config.yaml
dataset: "synthesized solo parts of chorales (CocoChorales)"
n_mels: 64
tokenizer: "word"
vocab_size: 56
encoder_stem: "single"
encoder_widths: [64, 96, 144, 208]
decoder_width: 256
decoder_layers: 8
decoder_mlp_ratio: 4
decoder_bias: "all"
decoder_qk_norm: false
decoder_positions: "rope"
beta1: 0.9
max_grad_norm: 1.0
Rows from block 3 of the text decoder of a small audio captioner, named by matrix and row number. Rows with one number belong to one neuron. Each number is 128 + 24 x the weight over its row's rms, rounded and kept within 0 to 255. All counts start at 0.
After each neuron's rows are labels from the 100 texts, of 14976, where the neuron reaches its largest size: "tokens" is the input token at the peak. Only what is clearly more common there than usual is listed. The data: synthesized solo parts of chorales (CocoChorales). In brackets: how many of the 100.
# gate: MLP gate (decoder.blocks.3.mlp.gate.weight, 1024x256), inputs 0-85
# fc1: MLP up (decoder.blocks.3.mlp.fc1.weight, 1024x256), inputs 0-85
# fc2: MLP down (decoder.blocks.3.mlp.fc2.weight, 256x1024, transposed), outputs 0-85

gate.728 [ 77 107 127 144 126 129 128 152 115 128 125 139 146  94 129 126 129 127  99 128 128 120 143 139 125 182 129 124 123 145 128 128 132 115 177 128  98 116  80  65 162 130 129 128 126 126 127 128 116 128 133 163 128 159 148 150 182 127 110 133 126 125 112 115 121 129 129 119 128 113 129 132 142 130 128 128 134 192 128 125 128 106 130 127  73 128]
fc1.728 [129 133 128 189 145 127 129 128 126 127 128 143  66 121 140 128 128 127  77  86 111 164  97 168 130 128 137 128  99 132 104  85 145 129 131 172 118  86 128 125 127 136 130 140 127 128 126 131 193 126 130 129 154 130 144 147 133 128 126 125 124 123 121 125 135 165 128 128 127 129 141 124 226 165 129  96 129 131 123 128 128  83 114 126 123 123]
fc2.728 [129 129 181 129 127 128 128 127 114 128 129 128 127 129 117  30 130 123 138 126 129 127 141 126 214 141 125  86 127 240 107 124  74  58 128 120 152 127 128 157 129 128  54 128 127 122 114 128 131 129  98 128 128 128 130 129 129  99 125 130 128 127  99 118 129 150 129 128 128 136 130 127 137 128 128 128 208 128 127 164 127 126 128 128 107 125]
tokens: "b4" (99)

gate.367 [159  70  86 125 125 131 139 103 127 127  80 138 128 129 128 130 129 129 130 131 128 128 127 129 109 142 128  98 130 128 126 160 129 127 130 142  57 121 127 193 128 125 129 127 134 140 121 101 167 141 123 126 124 128 119 204 118 126 128  74 130 128 128 117 127 129 128 130 135 131 132 120 135 130 173 150 183 128 128 125 122 127 128 129 185 197]
fc1.367 [128 139 127 127 129  63 127 147 126  85 100 128 127 140 128 126 128 105 128 128  92 142 131 131 133 137 132 137 129 127 130 113 127 128 129 126 128 126 122 131 128 132 128 126 111 126 115 131  86 117 101 127 130 129 125 126 128 127 127 129 127 115 180 128 127 126 134 124 180 121 129 127 255 127 126 105 121 142 122 163 100 127 130 162 127 128]
fc2.367 [126 128 119 134 163 128 121 124 132 138 128 127 131 146 134 130 127 128 131 124 149 133 128 130 110 127 126 127 127 126 133 128 130 126 129 128 110 128 137 115 129 135 126 112 128 130 128 128 124 128 128 125 126 123 128 128 126 130 131 181 106 119 131 199 120 130 119  57 129 127 114 128 123 134 131 130  57 124 122 185 135 128 124 241 126 127]
tokens: "g3" (40); "4" (13); "f4" (11); "g4" (8)

gate.514 [129 129 142 127 128 126  69 128 216  95  78 127 127 189 134 129 121 127 104 121 128 206 126 128  45 128 127 128 169 129 128 129 128 128 132 127 127 114 129 106 176 114 128 132 127 127  38 129  69 128 122 129 128 128 128 160 128 129 128 127 121 185 183  87 128 128 126  87 128 100 128 130 129 128 135 128 159 128 128 137 128 125 126 127 131 135]
fc1.514 [150 128 185 127 168 131 127 129 146  93 127 125 149 174 220 192 127 126 129 129 129 128 110  28 129 127  63 130 126 194 128 183 129 125 134 127 127 128 145 107 128 127 129 128 135 123 106 128 137 126 129 130 148 134 127 129 127 125 128 124 117  98 129 123 143  62 127 128 128 133 128 129 115 145 176 129 141 119  72 132 129 126 122 128 167 167]
fc2.514 [122 128 126 129 129 127  97 126 136 115 120 124 127 129 131 163 132 131 128 149 126   0 126 131 116 124 215 133 128 122 128 126 127 127 167 135 131 116 127 112 126 127  67 149 130 137 127 126 132  82 122 129 127   8 127 128 134 166 129 128 123  79 131 107 127 126 128 143 128 129 123 130 129 129 125 133  98 130 123 165 128 127 128 131 130 138]
tokens: "#" (100)

gate.493 [129 160 114  90 129 128 128 132 127 115  66 128 132 127 127 138 128 133 123 136 161 129 126 134 154 127 130 130 127 111 118 132 127 128 114 128 128 255 176 128 154 127 110 129 134 128 127 128  80 127 128 123 128 128 126  77 127 128 132 127 123 130  78 127 128 122 127 146  99 129 127 129 128 126 109 188 128 127 128 124  92 129 129  46 131 128]
fc1.493 [133 144 109 128 129 153 134 133 128 129 127 133 198  91 128 131 128 127 105 132 127 128 127 134 133  93  64 158  43 128 125 129 164 128 128 129 179 152  81 133 133 128 127 133 129 131 127  76 112 130 127  35 133 142 128 127 129 127 154 128 158 128 130 128 131 127 127 128 118 130 128 130 130  51  44 158 127 128 146 126 128 127 127 124 143  77]
fc2.493 [ 69 129 129 128  79 129 127 129 160 126  78 129 122 130 130 152 130 129 133 128 133 126 133 132 109 127 122 128 118 185 129 111 111 105 181  72 129  39 128 128 128 122 124 119 122 206 124  88 132 121  90 123 130 130 131 130 220 145 133 207 128 128 132 125 124 132 131 255 126 160 129 130 134 136 255 130 129 129 127 129 129 105  29 129 125 129]
tokens: "g3" (48); "3" (21); "g4" (11)

gate.443 [127  70 128 114 128 140 128 128 143 136 128 113 134 130  74 129  91 123 126 125 129 128 128 127 129 128 146 153 194 129 124 126 122  67 129 127 129 129 128  59 128 127 127 196 124 138 113  94 128 125 128 127 128 128 129 129 156 130 141 129 129 128  80 124 120 129  90 129 119 132 121 107 117 127 183 127  84 129 137 175 159 131 175 149 126 127]
fc1.443 [127 124 128 130 128  99 128  39 129 130 129 155 128 128 204 193 141 149 127  89 129 119 124 200 126 126 127 136 115  86 130 128 127 157  77 132 118 159 129 126 126 128  96 170 123 133 192 127 127 128 135 127 124 126 127 123 118 197 127 129 184 158 129  42 128 127 125 125 127 181 128 126 127 120 128  78 130 193 128 128 131 127 112  33 128 187]
fc2.443 [126 128 128 113 130 115 170 129 128 217 124 120 136 127 138  64 129 146 128 130 124 153  86 127 106 128 130  90 120 113 125 129  96 126 123 133 131 134 128 132 121 129 106 130 103 120 156 163 108  64 125 129 123 123 126 122 127 135 127 132 124 128 128 136  85 126 106 120 129 126 124 255 126 126 122 132 129 127 127 129 126 151 134 129 129 127]
tokens: "g3" (45); "3" (26); "<end>" (24)

gate.460 [129 127 118 236 128 127 127 127 130 128 167 149 169  95  65 117 125 128 128 180 130 127 128 126 128 120 129 130 128 125 127 127 128 117  79  69 128 181 173 179 135 128 127 134 126 153 197 128  49 128 129 146 127 116 130 123 151 128 129 130 129 128 168 156 129 127 126 128 127 127 127 127 127 111 128  89 128 128 131 102 128 125 115 127 144 131]
fc1.460 [176 128 128 128 128 126 127 128 108  93 126 128 138 128 137 134 128 129 127 129 125 132 128  94 128 143 188 128 128 128 122 129 134 114 179 126 128 102 126 116 128 128 131 128 148 128 127 127 146 126 129 128 128 126 128 127 171 189 128 171   0 121 129 126 128 127 186 127 128 129 128 128 112 128 193  91 192 190 129 126 128 111 128 156  89 128]
fc2.460 [136 137 132 128 131 128 154 128 128 219 129  88 129 129 101 128 110 235 174 126 128 129 127 133 129 124 126 128 133 128  83 142 148 114 165 147 122 129 128 140 132  98 126 128 131 128 129 133 130 125 125 219 131 112 122 128 130 130 117 127  71 127 135 174 128 127 126 111 129 119 130 130 123 124 124 128 127 128 123 125 119 127 137 139 128 123]
tokens: "#" (100)

gate.747 [128 125 139 128 127 127 128 126 134 128 250 129 129 128 117 138 131 128 128 124 127 131  85 128 125 151 127 152 130 107 128 126 213 128 192 127 113 120 129 128 128 147 127 130 125 128 130 119 129 127 128 130 105 132 129 129 127 169 128 131 129 138 130 129 115 135 231 159 128 128 127 130 129 128 128  84 131 137 116 127 128  40 130 128 128 127]
fc1.747 [133 109 129 127 153 129 128 128 130 128 125 107  94 171 128 128 128 121 131 129 131 127 129  40 127 138 141 176 127 116 126 128 129 122 123 125 128  75 185 129 129 128 124 128 128 131 126 129  86 128 126 128 127 129 160 151 127 105 128 118 149 138 128  35 128 128 128 128 129 128 126 136 103 124 131 129  62 111 127 125  86 127 129 140 129 121]
fc2.747 [131 134 128 126 135 124 124 127 100 130 125 102 123 162 132 134 171 134 135  58 119 130 128  98 121 107 143 113 127 129 171 135 127 127 119 130 124 135 127 132 133  93 130 147 134 122 125 128 123 132 131 132 125 129 144  98 120 145 130 110 122 128 126 139  98  93 126 124 134  47  28 129 127  62 132 149 120 126 147 125  94 143 191 157 137 131]
tokens: "g3" (33); "4" (32)

gate.241 [126 107 143 158 119  74 127 143 128 133 128 129 131 155 129 128 128 128 121 126 128 127 162  91 128 161 196  47 121 127 129 133 128 129  98 147 128 129 128 124 125 127 144 119 179 139 128  96 112 127 129 119 127  96 130  76 127  86 128 127 134 128 120 131 124 128 167 131 128 128 128 117 128 145 128 127 121 185 166 124 129  82 118 128 128  96]
fc1.241 [131 129 127 123 129 162 139 123 128 130 153 100 179 122 121 128 128 128 126  89 135 124 128 128 125 118 136 132 142 187 103 126  80 128 129 136 130 185 157  86 144 130  84 153 121 128 128 129 128 126 182 128 145 129 126 130 127 162 128 144  94 115 103 128 134 127 112 129 186 128 128 196 117 128 130 133 117  72 127 123 104 156 155 128 169  45]
fc2.241 [124 129 129 100 203  99 128 128 150 132  97 127 111 150 152 124 123 160 129 144 127 130 118 118 128 152 128 127 121 126 144 128 156 131 126 107 127 128 127 128 128 124 131 117 129 128 126 178 127 135 128 128 118 128 128 128 113  86 190 130  69 122 128 135 125 129 130 128 131  93 128 128 112 119 130 128 128 120 126 123 127 169 130 131 129 141]
tokens: "e4" (94)

gate.133 [128 128 169 129 128  63 128 129 165 130 128 130 128 131 128 128 132  55 128 151 136 133  78 129 128 184 128 128  80 109 170 127 128 127 125 129 128 208 127 126 127 145 127 129 128 127 159 127 122 128 186 128 129 123 118 128 128 129 104 211 131 150 155 107 232 127 128 105 129 129 141  85 128 115 198 128 129 128  97 127 131 125 129 129 128 106]
fc1.133 [128 128 151 168 127 109 123 127 128 148 101 155 215 141 116 107 129 133 128 128 237 171 157  94 170 126 129 128 126 130 128 127 110 112 129 126  98 118 128 116 128 128 128 126 103 140 122 129 127 130 118 130 178 145 155 127 128  89  75 121 127 152 157 128 126 128 131 175 129 160  84 160 133 128 128 128  75 128 125 157 128 118 129 176 128 127]
fc2.133 [129 118 127 126 129 134 128 130 128 120 128 133 200 124 119 124 119 126 129 133 129 114 126 128 124 133 127 124 129 131 127 132 127 130 131 128 132 159 130 129  92 128 101 191 128 128 156 170 124 127 124 133 125 142 129 128 128 127 134 101 126 147 125 128 128 119 122 128 128 126 123 127 127  97 126 128 125 126 174 137 127 130 137 109 128 131]
tokens: "e4" (29); ":" (24); "4" (16); "e5" (11)

gate.699 [107 128 126 143 125 128 113 126 141 166 129 129 127 187 128 128 135 101  68 128 132 128 136 128 136 130 188  82 128 128 152 110 120 125 128 126 128 142 128  56 115 150 117 128 128 131 124 124  97 115 135 127 131 131 129 123  83 128 126 190 148 137 128 123 191 128 143 129 173 129 156 128  87 127 121 143 128 128 127 123 109  76 127 130 137 136]
fc1.699 [119 128  68 192 128 102 118 129 121 113 129 146 120 135 167 125 128 124 136 127 129 126 128 128 107  73 125 131 130 128 119 128 154 201 158 126 129  99 118 139 135 104 129 126 128 126 130  73 128 161 130 128 129 127 130 128 137 120 134 156 163 153 129 143 132 129 129 127 125 135 128 124 133  23 125 128 129 130 132 149 124 109 126 125 128 138]
fc2.699 [116  80 130 169 112 113 130 117  93 127 134 127 128 128 121 114 129 189 128 128 124 114 130 130 132 133 120 124 127 128 123 115 101 131 128 133 134 169 126 128 131 140 130 151 105 130 128 127 128 128 123 116 163 127 123 122 148 205  64 128 122 131 154 128 129 138 134 180 113 151 130 129 154 150 124 130 139 134 127 127 134 128 119 129 125 115]
tokens: "e4" (41); "4" (27)

gate.558 [123 126 255 129 128 130 138 197 129 127 116 128 140 127 127 130  72 127 142 127  95 210  89 125 121 133 223 127 187 126 129 125 128 124 127  95 123 153 132 128 121 128  96 128 123 171 126 152 131  53 119 158 126 127 129 128 126 128 129 128 144 132 128 106  73 134 113 128 126 130  99 128 131 160 127 126 130 151 128 121 144  94 127 128 128 127]
fc1.558 [129 127 130 126 128 135 126 130 133 124 130 127 122 123 119 128 111 130 134 129 129 129 114  45 127 128 129 115 128 135 144 146 142 130 128  78 153 111 133 128  62 126 150 120 129 127  75 127 174 127  82 180 176 188 127 130 116  96 128 143 128 124 130 129 126 150 199 137 120 122 129 177 131 143 128 127 108 131 128 100 116  69 132 129 139 123]
fc2.558 [186 127 106 145 127 130  82 120 146 124 129 125  74 126 106 133 132 163 125 124 127 132 124 134 143  74 132 164 128 176 128 129 130 118 146 127 131  94 162 128 130 130 128 129 131 129  97 130 125 162 123 129 125 101 127 134 171 128 120 121 128 125 129 134 144 129 128 165   0 128 171 128 128 139 127 140 122 141  95 129 119 128  88 126 145 129]
tokens: "g3" (60); "e3" (15); "d4" (11)

gate.45 [126 128 130 152 127 129 129 128 131 151 124 128 132  94 127 131 128 114 129 127 127 135 127 154 189 124 140 127 136 129 144 108 136 129 128  96 128 128 128 129 129 162 129 128 126 128 129 125 202  65 140 129  85 128 122 141 128 129 124 127 126 109 128 129 116 129 125 127 115 127 137 118  94 128 170 129 128 129 123 116 120 129 130 110  91 127]
fc1.45 [129  55 126 128 126 119 147 129 124 125 123  91 166 127 123 128 127 192 129 132 129 109 128  83 132 157  49 129 128 135 127 126 128 124 128 127 126 128 127 132 130 129 128  88 128 128 142 128 128 128  85 126 129 128 129 112 129  98 126 130 128 122 129 181 132 129 138 128 129 130 132 128 129 126 129 128 133 155 110 126 103 128 141 128 126 109]
fc2.45 [126 128 129 127 130 121 123 141 124 132 129 128 130 146 130 126 128 127 149 127 128 109 130  88 137 128 128 125 129 173 126 126 126 127 141 132 153 131 128 125 128 125 129 125 135  51 128 150 130 129 130 128 125 143 127 108 132  65 145 127 128 127 127 120 134 130 127 128 230  43 126 120 126 117 127 132 135 125 129 129 135 114 131 124   6 130]
tokens: "#" (100)

gate.244 [137 124 129 130 139  88 127  68 125 173 123 128 130 170 116 128 130 128 118  93 121 123 128 138 128 129 140 129 139 125 128 115 128  88 128 144 127 128 124 128 128 175 128 167 198 132 129 181 130 129 126 127 129 237 128 125 141 126 126 138 126 121 134 128 155 128 125 127 128 160 128 146 127 102 126 203 128 107 122  81 139 109 168 130 113 127]
fc1.244 [129 118 110 129 125 127 133 121 129 127 178 125  16 135 134 129 124 128 130 127 128 128 132 124 128 128 145 140 125 133 134 128 126 133 128 124 126 129 135 128 128 120 128 127 127 127 129 128 121 186 128 132 126 130 109 108 128  92 128 110 129 126 137 174 129 136 125 135  37 217 123 160 126 113 131 132 129 127 141 130  90 189 127 125 133 135]
fc2.244 [144 122 127 132 130 127 120   5 127 114 133 129 110 113 128 159 126  69  97 122 121 131 123 142 128 133 147 187 184 128  77 133 129 137 124 135 118 116 170 128 155 129 129 128 129 127 130 129 128 139 136 203 129  85 127 159 130 128  96 130 127  90 125 136 138 129 118 216 125 103 126 128 125  70 127 130 116 133 131 135 133 127  54 105 136 161]
tokens: "b4" (46); "b3" (25); "4" (14); "3" (11)

gate.358 [132 128 122 129 104  48 128 128 161 128 130 128  67 129 129 128 129 126 129 128 157 128 177 130 128 127 127 128 128 128  99 140 112  97 127  91 129 128 128 128 129 139 170 128 166 129 125 124  59 128 187 128 131 128 135 128 127 107 128 128 115 128 128 156 111 104 128 132 128 122 128  98 128 131 128 127 111 125 107 127 168  99 128 129 122 128]
fc1.358 [ 20 139  82 129 173 145 129 139 130 128 127 129 128  20 128 156 128 108 128 125 128  28 127 129 128 129 128 128 163 168 152  71 116 103 127 125 135 134 128 128 104 129 147 127  79 128 128  91 125 128 129 128 128 121 129 132 155 127 127  46 128 127 128 132 127 131 104  92 127 120 128 128 135 134 129 158 128 143 127 128 128 142 127  97 127 109]
fc2.358 [127 172 129 128 129 122 128 127 131 119 128 126 128 127 143 130 115 134 128 129 128 131 129 125 130 126 127 127 128 128 130 129 182 126 127 129 126  95 129 129 127 127 128 128 129  73 126 127 128 128 128 132 105 127  97 127 139 130 153 136 100 101 128 127 125 126 128 129 131 126 134 129  15 126 127 120 128 130 125 127 127 129 130 129 131 127]
tokens: "e4" (100)

gate.668 [128 106 128 223 155 131 128 123 128  94 136 129 131  96 121 127 131 127 128 113 166 128 130 130 128 129 135 113 126 168 152 146  89 119 127 111 128 140 129 113 128 139 131 122 185 128 106 128 133 140 129 138 127 144 161 128 128 132 164 153 127  35 124 128  84 112  89 123 131 179 124 126 128 147 123 111 128 128 171 128 128 118 136 128 130 128]
fc1.668 [126 176 196 119 128 130 127 132 128 126 208 129 128 128 128 128 129 129 149 128  80 159  84 125  58  65 129 140 139 126 128 129 128 128 128 134 116 127 177 128 130 128 144 151 128 129 182 128 166 128 128 128 130 128 108 188 158 156  99 128 167 128 143 129 130 126 180 128 133 177 128 139 127 168 129 128 127 127 127 127 101 132 127 128 130 129]
fc2.668 [115 137 114 179 128 131 129 128 131 171 127 128 131 127 151 128 132 131 131 124 117 130 126 124 124 141 126 113 127 128 130 131 128 117 126 127 131 132 133 128 129 127 128 120 128 126 126 121 124 128 106 199 124 123 128 122 135 100 127 124 116 134 190 153 102 140 128 128 128 122 145 131 132 130 189 131 125 128 130 134 137 129 126 255 132  94]
tokens: "g3" (57); "g4" (10)

gate.349 [170 118 126  70 158 135 123 129 121 153 126 120 128 138 128 126 161 129 123  74 128  82 126 129 131  94 137 191 126  56 131  98 129  91 138 128 154 105 116 129 128 156 113 129 135 139 128 124 128 128 109 127 112 128 127 127 133 123 111 128 127 128 131 164 206 116 129 126  59 115 127 138 128 128 128 129 121 129  92 128 127 128 157 156 128 124]
fc1.349 [130 128 127 128 121 172 128 135 135 128 172 129 127 128 128 136 144 137 130 159 128 117  82 104  89 128  67 128 128 128 122 131 146 138 117 146 128 117 116 129 128 133 130 126 131 119 128 136 123 128 216 170 152 128 128 131 123 126 102 104 171 124 108 133 128 126 112 120 127 125 128 173 129 127 129 129 128 139 130 128 128 133 112 130 134 129]
fc2.349 [127 125 129 127 128 130 108 128 128 128 128 100 133 128 130 192 128 153  62 125 123 133 125 132 128 128 128 154 132 126 128 128 124 179  93 194  73 131 127 125 141 129 124 131 113 129 136 141 128 143 144 130 159 129 128  85 128 209 126 128 130 121 122 128 128 119 124 128 124 129 110 130  48 125 123 128  91 131 211 128  51 128 192 126 153 128]
tokens: "b4" (66); "4" (21)

gate.343 [132 127 129 130 127 133 128 129 123 127 151 122 127 123 142 127 121 129 151 127  94 171 129 213 128 128 130  84 128 172 128 147  90 135 130 126 130 128 129 126 128 127 127 128 128  82 121 139 129  73 127 126 144 141 147 177 128 129 127 129 128 126 128 127 127 129 113 127 131 128 129 134 128 110 130 128 132 128 127 104 122 128 132 129 128 125]
fc1.343 [169 136 120  78 128 105 172 127 130 129 128 129 128 128 143 127 124  98 128 118 127 117  91 128 151 123 103 128 127 132 125 128 129 167 128 127 128 129 171 130 128 126 129 138 128  75 107 147 132 128 130 113 129 128 128 131 129 128  99 128 156 128  66 103  54 139 129 117 128 128 129 127 128 128 129 148 130 150 129 128 128 104 128 123 190 128]
fc2.343 [127 126 122 127 131 128 130  56 130  37 131  66 112 128 127  88 127 127 126 129 129 131 124 128 125 124 129 125 132 126 144 128 129 130 127 127 127 130 132 127 127 128 127 151 143 127 194 228 114 128 125 123 130 122 129 121 128 127 129  87 126 130 138 116 131 111 133 138 144 128 124 130 133 128 129 125 124 173 144 128 128 132 146 117 123 128]
tokens: "b4" (34); "c4" (27); "3" (17); "b3" (13)

gate.320 [ 84 133 107 130  74 118 125 118 130 122 129 132 130 124 146 161 128 127  84 118 128 110  81 129 128 128 177 127 127 128 131 124 220 174  71 128 130 130 126 130 129 114 222 145 128 143 127 128 125 128 128 136 130 129 118 122 128 128 126 101 128  73 130 122 128 137 149 129 129 129 140 125 154 117 128 118 154 130 161 129 132 128 102 127 131 106]
fc1.320 [103 127 128 128 127 128 128 130 125 127 116 129 129 150 107 128 154 131  96 127 104  64 128 148  31 129 127 128 138 125 197 159 164 136 126 127 128 129 119 136  92 173 193 136 128  93 129  97 114 123 129 129 130 127 132 120 128 163 133 129 217 132 202 127  94 126 129 126 129 130 137  67 169 132 102  84 139 144 185 112 165 127  76 122 133 128]
fc2.320 [128 130 128 156  42 129 115 128  53 129 157 169 128 120  73 115 188 115 128 117 130  99 180 126 128 171 128 119 129 131 122 123 128 126 127 128 147 126 116 128 145 128 137 180 128 124 128 128 127 125 121 138 146 127 129 128 141 123 121 129 134 127 128 127 128 129 231 127 136 255 127 129 135 124 127  78 128 131 126 129 129 116 126 124 127 128]
tokens: "e4" (52); "4" (33); "e5" (7)

gate.446 [146 128 129 123 128 128 131 128 116 128 122  54 129 128 129  81 148 128 128 128  95 160 127 128 117  90 119 129 128 128 161 154 128 142 127 118 192 104 127 131 129 101 128 139 128 129 128 138 126 123 128 128 128 130 190 127 172 100 127 122 135 131 102 138 129 128 126 126 166 128 137 134 131 126 126  78 128 120 122 126 129 128 124 128 129 129]
fc1.446 [128 112 152 131 127 128 126 125  95 128   8 180  62 128 128 128 129 128 129 127 129 128 156 129 133 129 163 105 129 128 147 128 109 129 128 127 128 128 127 127 128 131 130 127 128 127 127 129 129 128  31 133 112 128 129 130 128 127 138 126 128 118 128 130 127 130 128 128 128 150 135 126 129 155 128 102 128 133 153 127 128 129 127 128 108 172]
fc2.446 [128 148 127 123 129 127 126 129 128 255 128 129 184 168 128 127 128 129 130   0 143 114 128 110 122 134 129 128 133 125 126 121 124 125 125 100 128 128 129 129 148 122 131 130 128 131 128  26 124 128 129 185 128 118 126 125 129 130 127 135 127 128 129 128  59 132 127 128 146 133 108 141 124 121 147 123 127 128 123 128 135 126 126 128 130 129]
tokens: "#" (47); "g5" (18); "a5" (12)

gate.765 [139 155 132 128  79  62 126 129 127 130  77 111  79 129 107 128 170 144 124  79 128  82 123 125  63  70 136 128 128 126 129 120 122 124 128 141 128 127 125 157 133 129  70 129 128 139 130 126 129 123 128 129 133 128 127  77 129 122 129 131 206 128 130 129 127 126 129 126 181 128 147 135 128 105 123 159 127 128 160 106  51 126 129 133 128 125]
fc1.765 [130 126 127 127 127 151 129 129 128 126 126 130  98 168 129 132 129 129 126 163 128 128 126 141 128 128 118 146 128 128  92 132 186 125 128 129 128 127 127 127 124 127 134 128 129 127 195 123 129 135  24 115 150 127 127 133 160 128 131 128 127 128 110 151 128 127 129 129 121 128 127 133 134  30 146 128 123 128 146 173 128 105 127 119 212 132]
fc2.765 [132 166 131 128 142 128 129 128 128 145 128 126 131 149 129 166 127 130 117  97 129 131 129 139 135 131 129 129 129  75  95 131 126 130 126 129 128 131 132  86 114 134 135 127 101  98 129 137  18 130 139 128 127 132 128 126 126 127 129 175 128 129 129 128 122 126 115 128 124 128  75 127 112 122  62 116 126 127 130 130 129 130 128 126 128 130]
tokens: "#" (72); "b4" (7)

gate.248 [173 106 127 129 127 124 128 110 128 124 117 116 175 128 128 128 225 128 133 128 127 132 128  29 128  95 149 128 128 128 129 128 182 122 128 107 131 128 127 255 128 177 225 128 111 147 128 137 128 105 128 127 128 128 128 127 128 128 128 127 128 169 128 154 129 128  54 128 162 114 128  56 128 128 127 127 128  75 131 128  95 128 128 127 128 164]
fc1.248 [136 128 120 128 129 128 123 128 137 127 128 166 128 140 127 127 107 128  95 128 128 130 128 128 114 163 110 215 126  13  79 127 129  83 128 129  84 118 127 110 130  87 215 127 128 128 131  63 130  86 129 128 128  79 107 149 129 127 128 128 128 124 160 129 129 114 128 128 178 129 128 131 129 128 112  92 127 122 127 129 128 156 128 128 126  82]
fc2.248 [128 134 135 128 125 127 131 130 130 121 128 213 122 120 128 127 136 137 135 129 128 131 128 122 125 125 143 127 123 133   0 129 128 128 121 114 131 129 127 131 140 107 128 117 128 122 129 128 117 128 127 129 122 122 137 121 123 131 128 129 133 133 126 124 119 128 127 123 132 128 115 122 130 123 128 132 135 127 125 123 129 124 124 129 130 129]
tokens: "g3" (11); "d4" (10)

gate.674 [ 63 128 127 190 129  64 102 125 128 134 105 128 142 102 122 127 128 129 121 128 127 128 127 128 126 127  95  69 164  89 187 128 129 109 132 128 131  96 127 128 132 131 130 118 129 128 128 124 109 155 128 129 128 124 128 112 130 129 128 144 127 131 132 133 129 127 129 128 128 127 128 128 128 124 128 127 127 162 133 128 129 127 152  99 122 100]
fc1.674 [118 121 126 128 127  96 153 129 128 127 154 177 131 103 128 129 128 122 165 133 125 106 126 128  92 180 128 119 129  95 128 128 129 130 128 128 115 129 129 127 119 129 129 131 133 129 130  73 128 127   0 123 129 128 118 128 127 160 131 128 128 131 128 139 118  98 128 128 129 126 128 150 149 128 128  51 126 128 128  37 128 181  91 123 128 133]
fc2.674 [124 147 129 116 101 128 116 131 129 115 166 129 124 111 133 134 133  96 129  76 128 147 127 161 123 129 127 126 133  81 132 130 130 138  53 137 126 120 118  96 129 125 129 153 130 129 140 129 104 124 130 138 217 107 128  91 126 125 141 134 166 140 120 176 119 125 128 114 127 127 129 131 128 127  71 125 129 127 126 120 128 131 131 146 111 129]
tokens: "e4" (55); "4" (41)

gate.401 [127 130 128 189 129 112  96 129 139 128 127 127 112 128 128 100 192 128 158 144 127 124 129 128 131 127 134 126 128 170  72  97 128 127 129 128 128 120 129 102 129  91 130 128 154 128 102 204 133 129 145 129 126 128 128 149 128 128 130 128 104 129 127 129 128 127 114 128 176 128 127 141 129 132 128 134 127  94 101 163 124 126 127 129 100 125]
fc1.401 [131 127 132 122 116 132 162 115 131 187 129 128 115  73 128 128 127 128 130 129 128 149 129 128 126 128 210 161 128 132 128 102 127 122 118 128 105 146 129 128 128 128 127 126 125 157 103 129 211 128 129 131 103 128 127 132 128 134 113 128 170 128 126 204 128 128 127 128 201 128 129 138 129 172 128 118 129  92 128 126 106 129 127 127 129 168]
fc2.401 [125 128 127 124 111 122 129 131 128  86 131 147 126 120 122 118 134 169 203 141 134 105 158 128 103 128 123  44 131 137 126 122 132 128 123 178 127 127 123 126 158 122 128 127 111 128 133 123 147 125 127 134 130   0 132 131 129 137  39 150  97 132 129 126 120 129 129 127 132 126 128 131 130 130 138 128 133 112 123 202 125 129 126 131 143 134]
tokens: "#" (79)

gate.33 [128 127 130 129 128  43 128 128 128 117 160 132 138 128 138 127 129 127 127  66 129 129 127 129 127 102 128 127 171 115 129 126 102 127 128 120  92 145  90 173 137 132 129 127 130 129 127 175 129 128 126 148 129 108 128 140 127 134 123 120 128 165 175 124 129 129 130 114 128 130 128 129 136 128 128 128 131 129 128 128 129 127 128 113 126  90]
fc1.33 [130 127 126 138  83 128 130 130 129 135  87 132 126 128 127 117 116  86 128 197 129 128 154 126 206 142 131 130 131 130 127 190 140 122  76  91 127 126 129 144 158 124 138 126 117 132 125 120 137 129 130 101 112 129 129 128 128  78 128  80 128 128 127 226 184 131 126 129 127 129 100  96 137 115 172 133 112 125 129 138 112 128 140 129 144 128]
fc2.33 [ 96  74 169 130 129 130 142 139 129 135 114 114 126 134 144 130 129 128 179 126 111 128 129 130 130 123 132 131 127 142 133 121 105 130 136 128 128 130 141 128 111 128 115 125 111 131 123 191 171 128 123 116 127 147 131 130 125 129 124 128 129 122 129 126 121 129 127 134 105 130 128 126 121 129 107 134 128 104 124 132 129 206 119 133 117 130]
tokens: "e4" (99)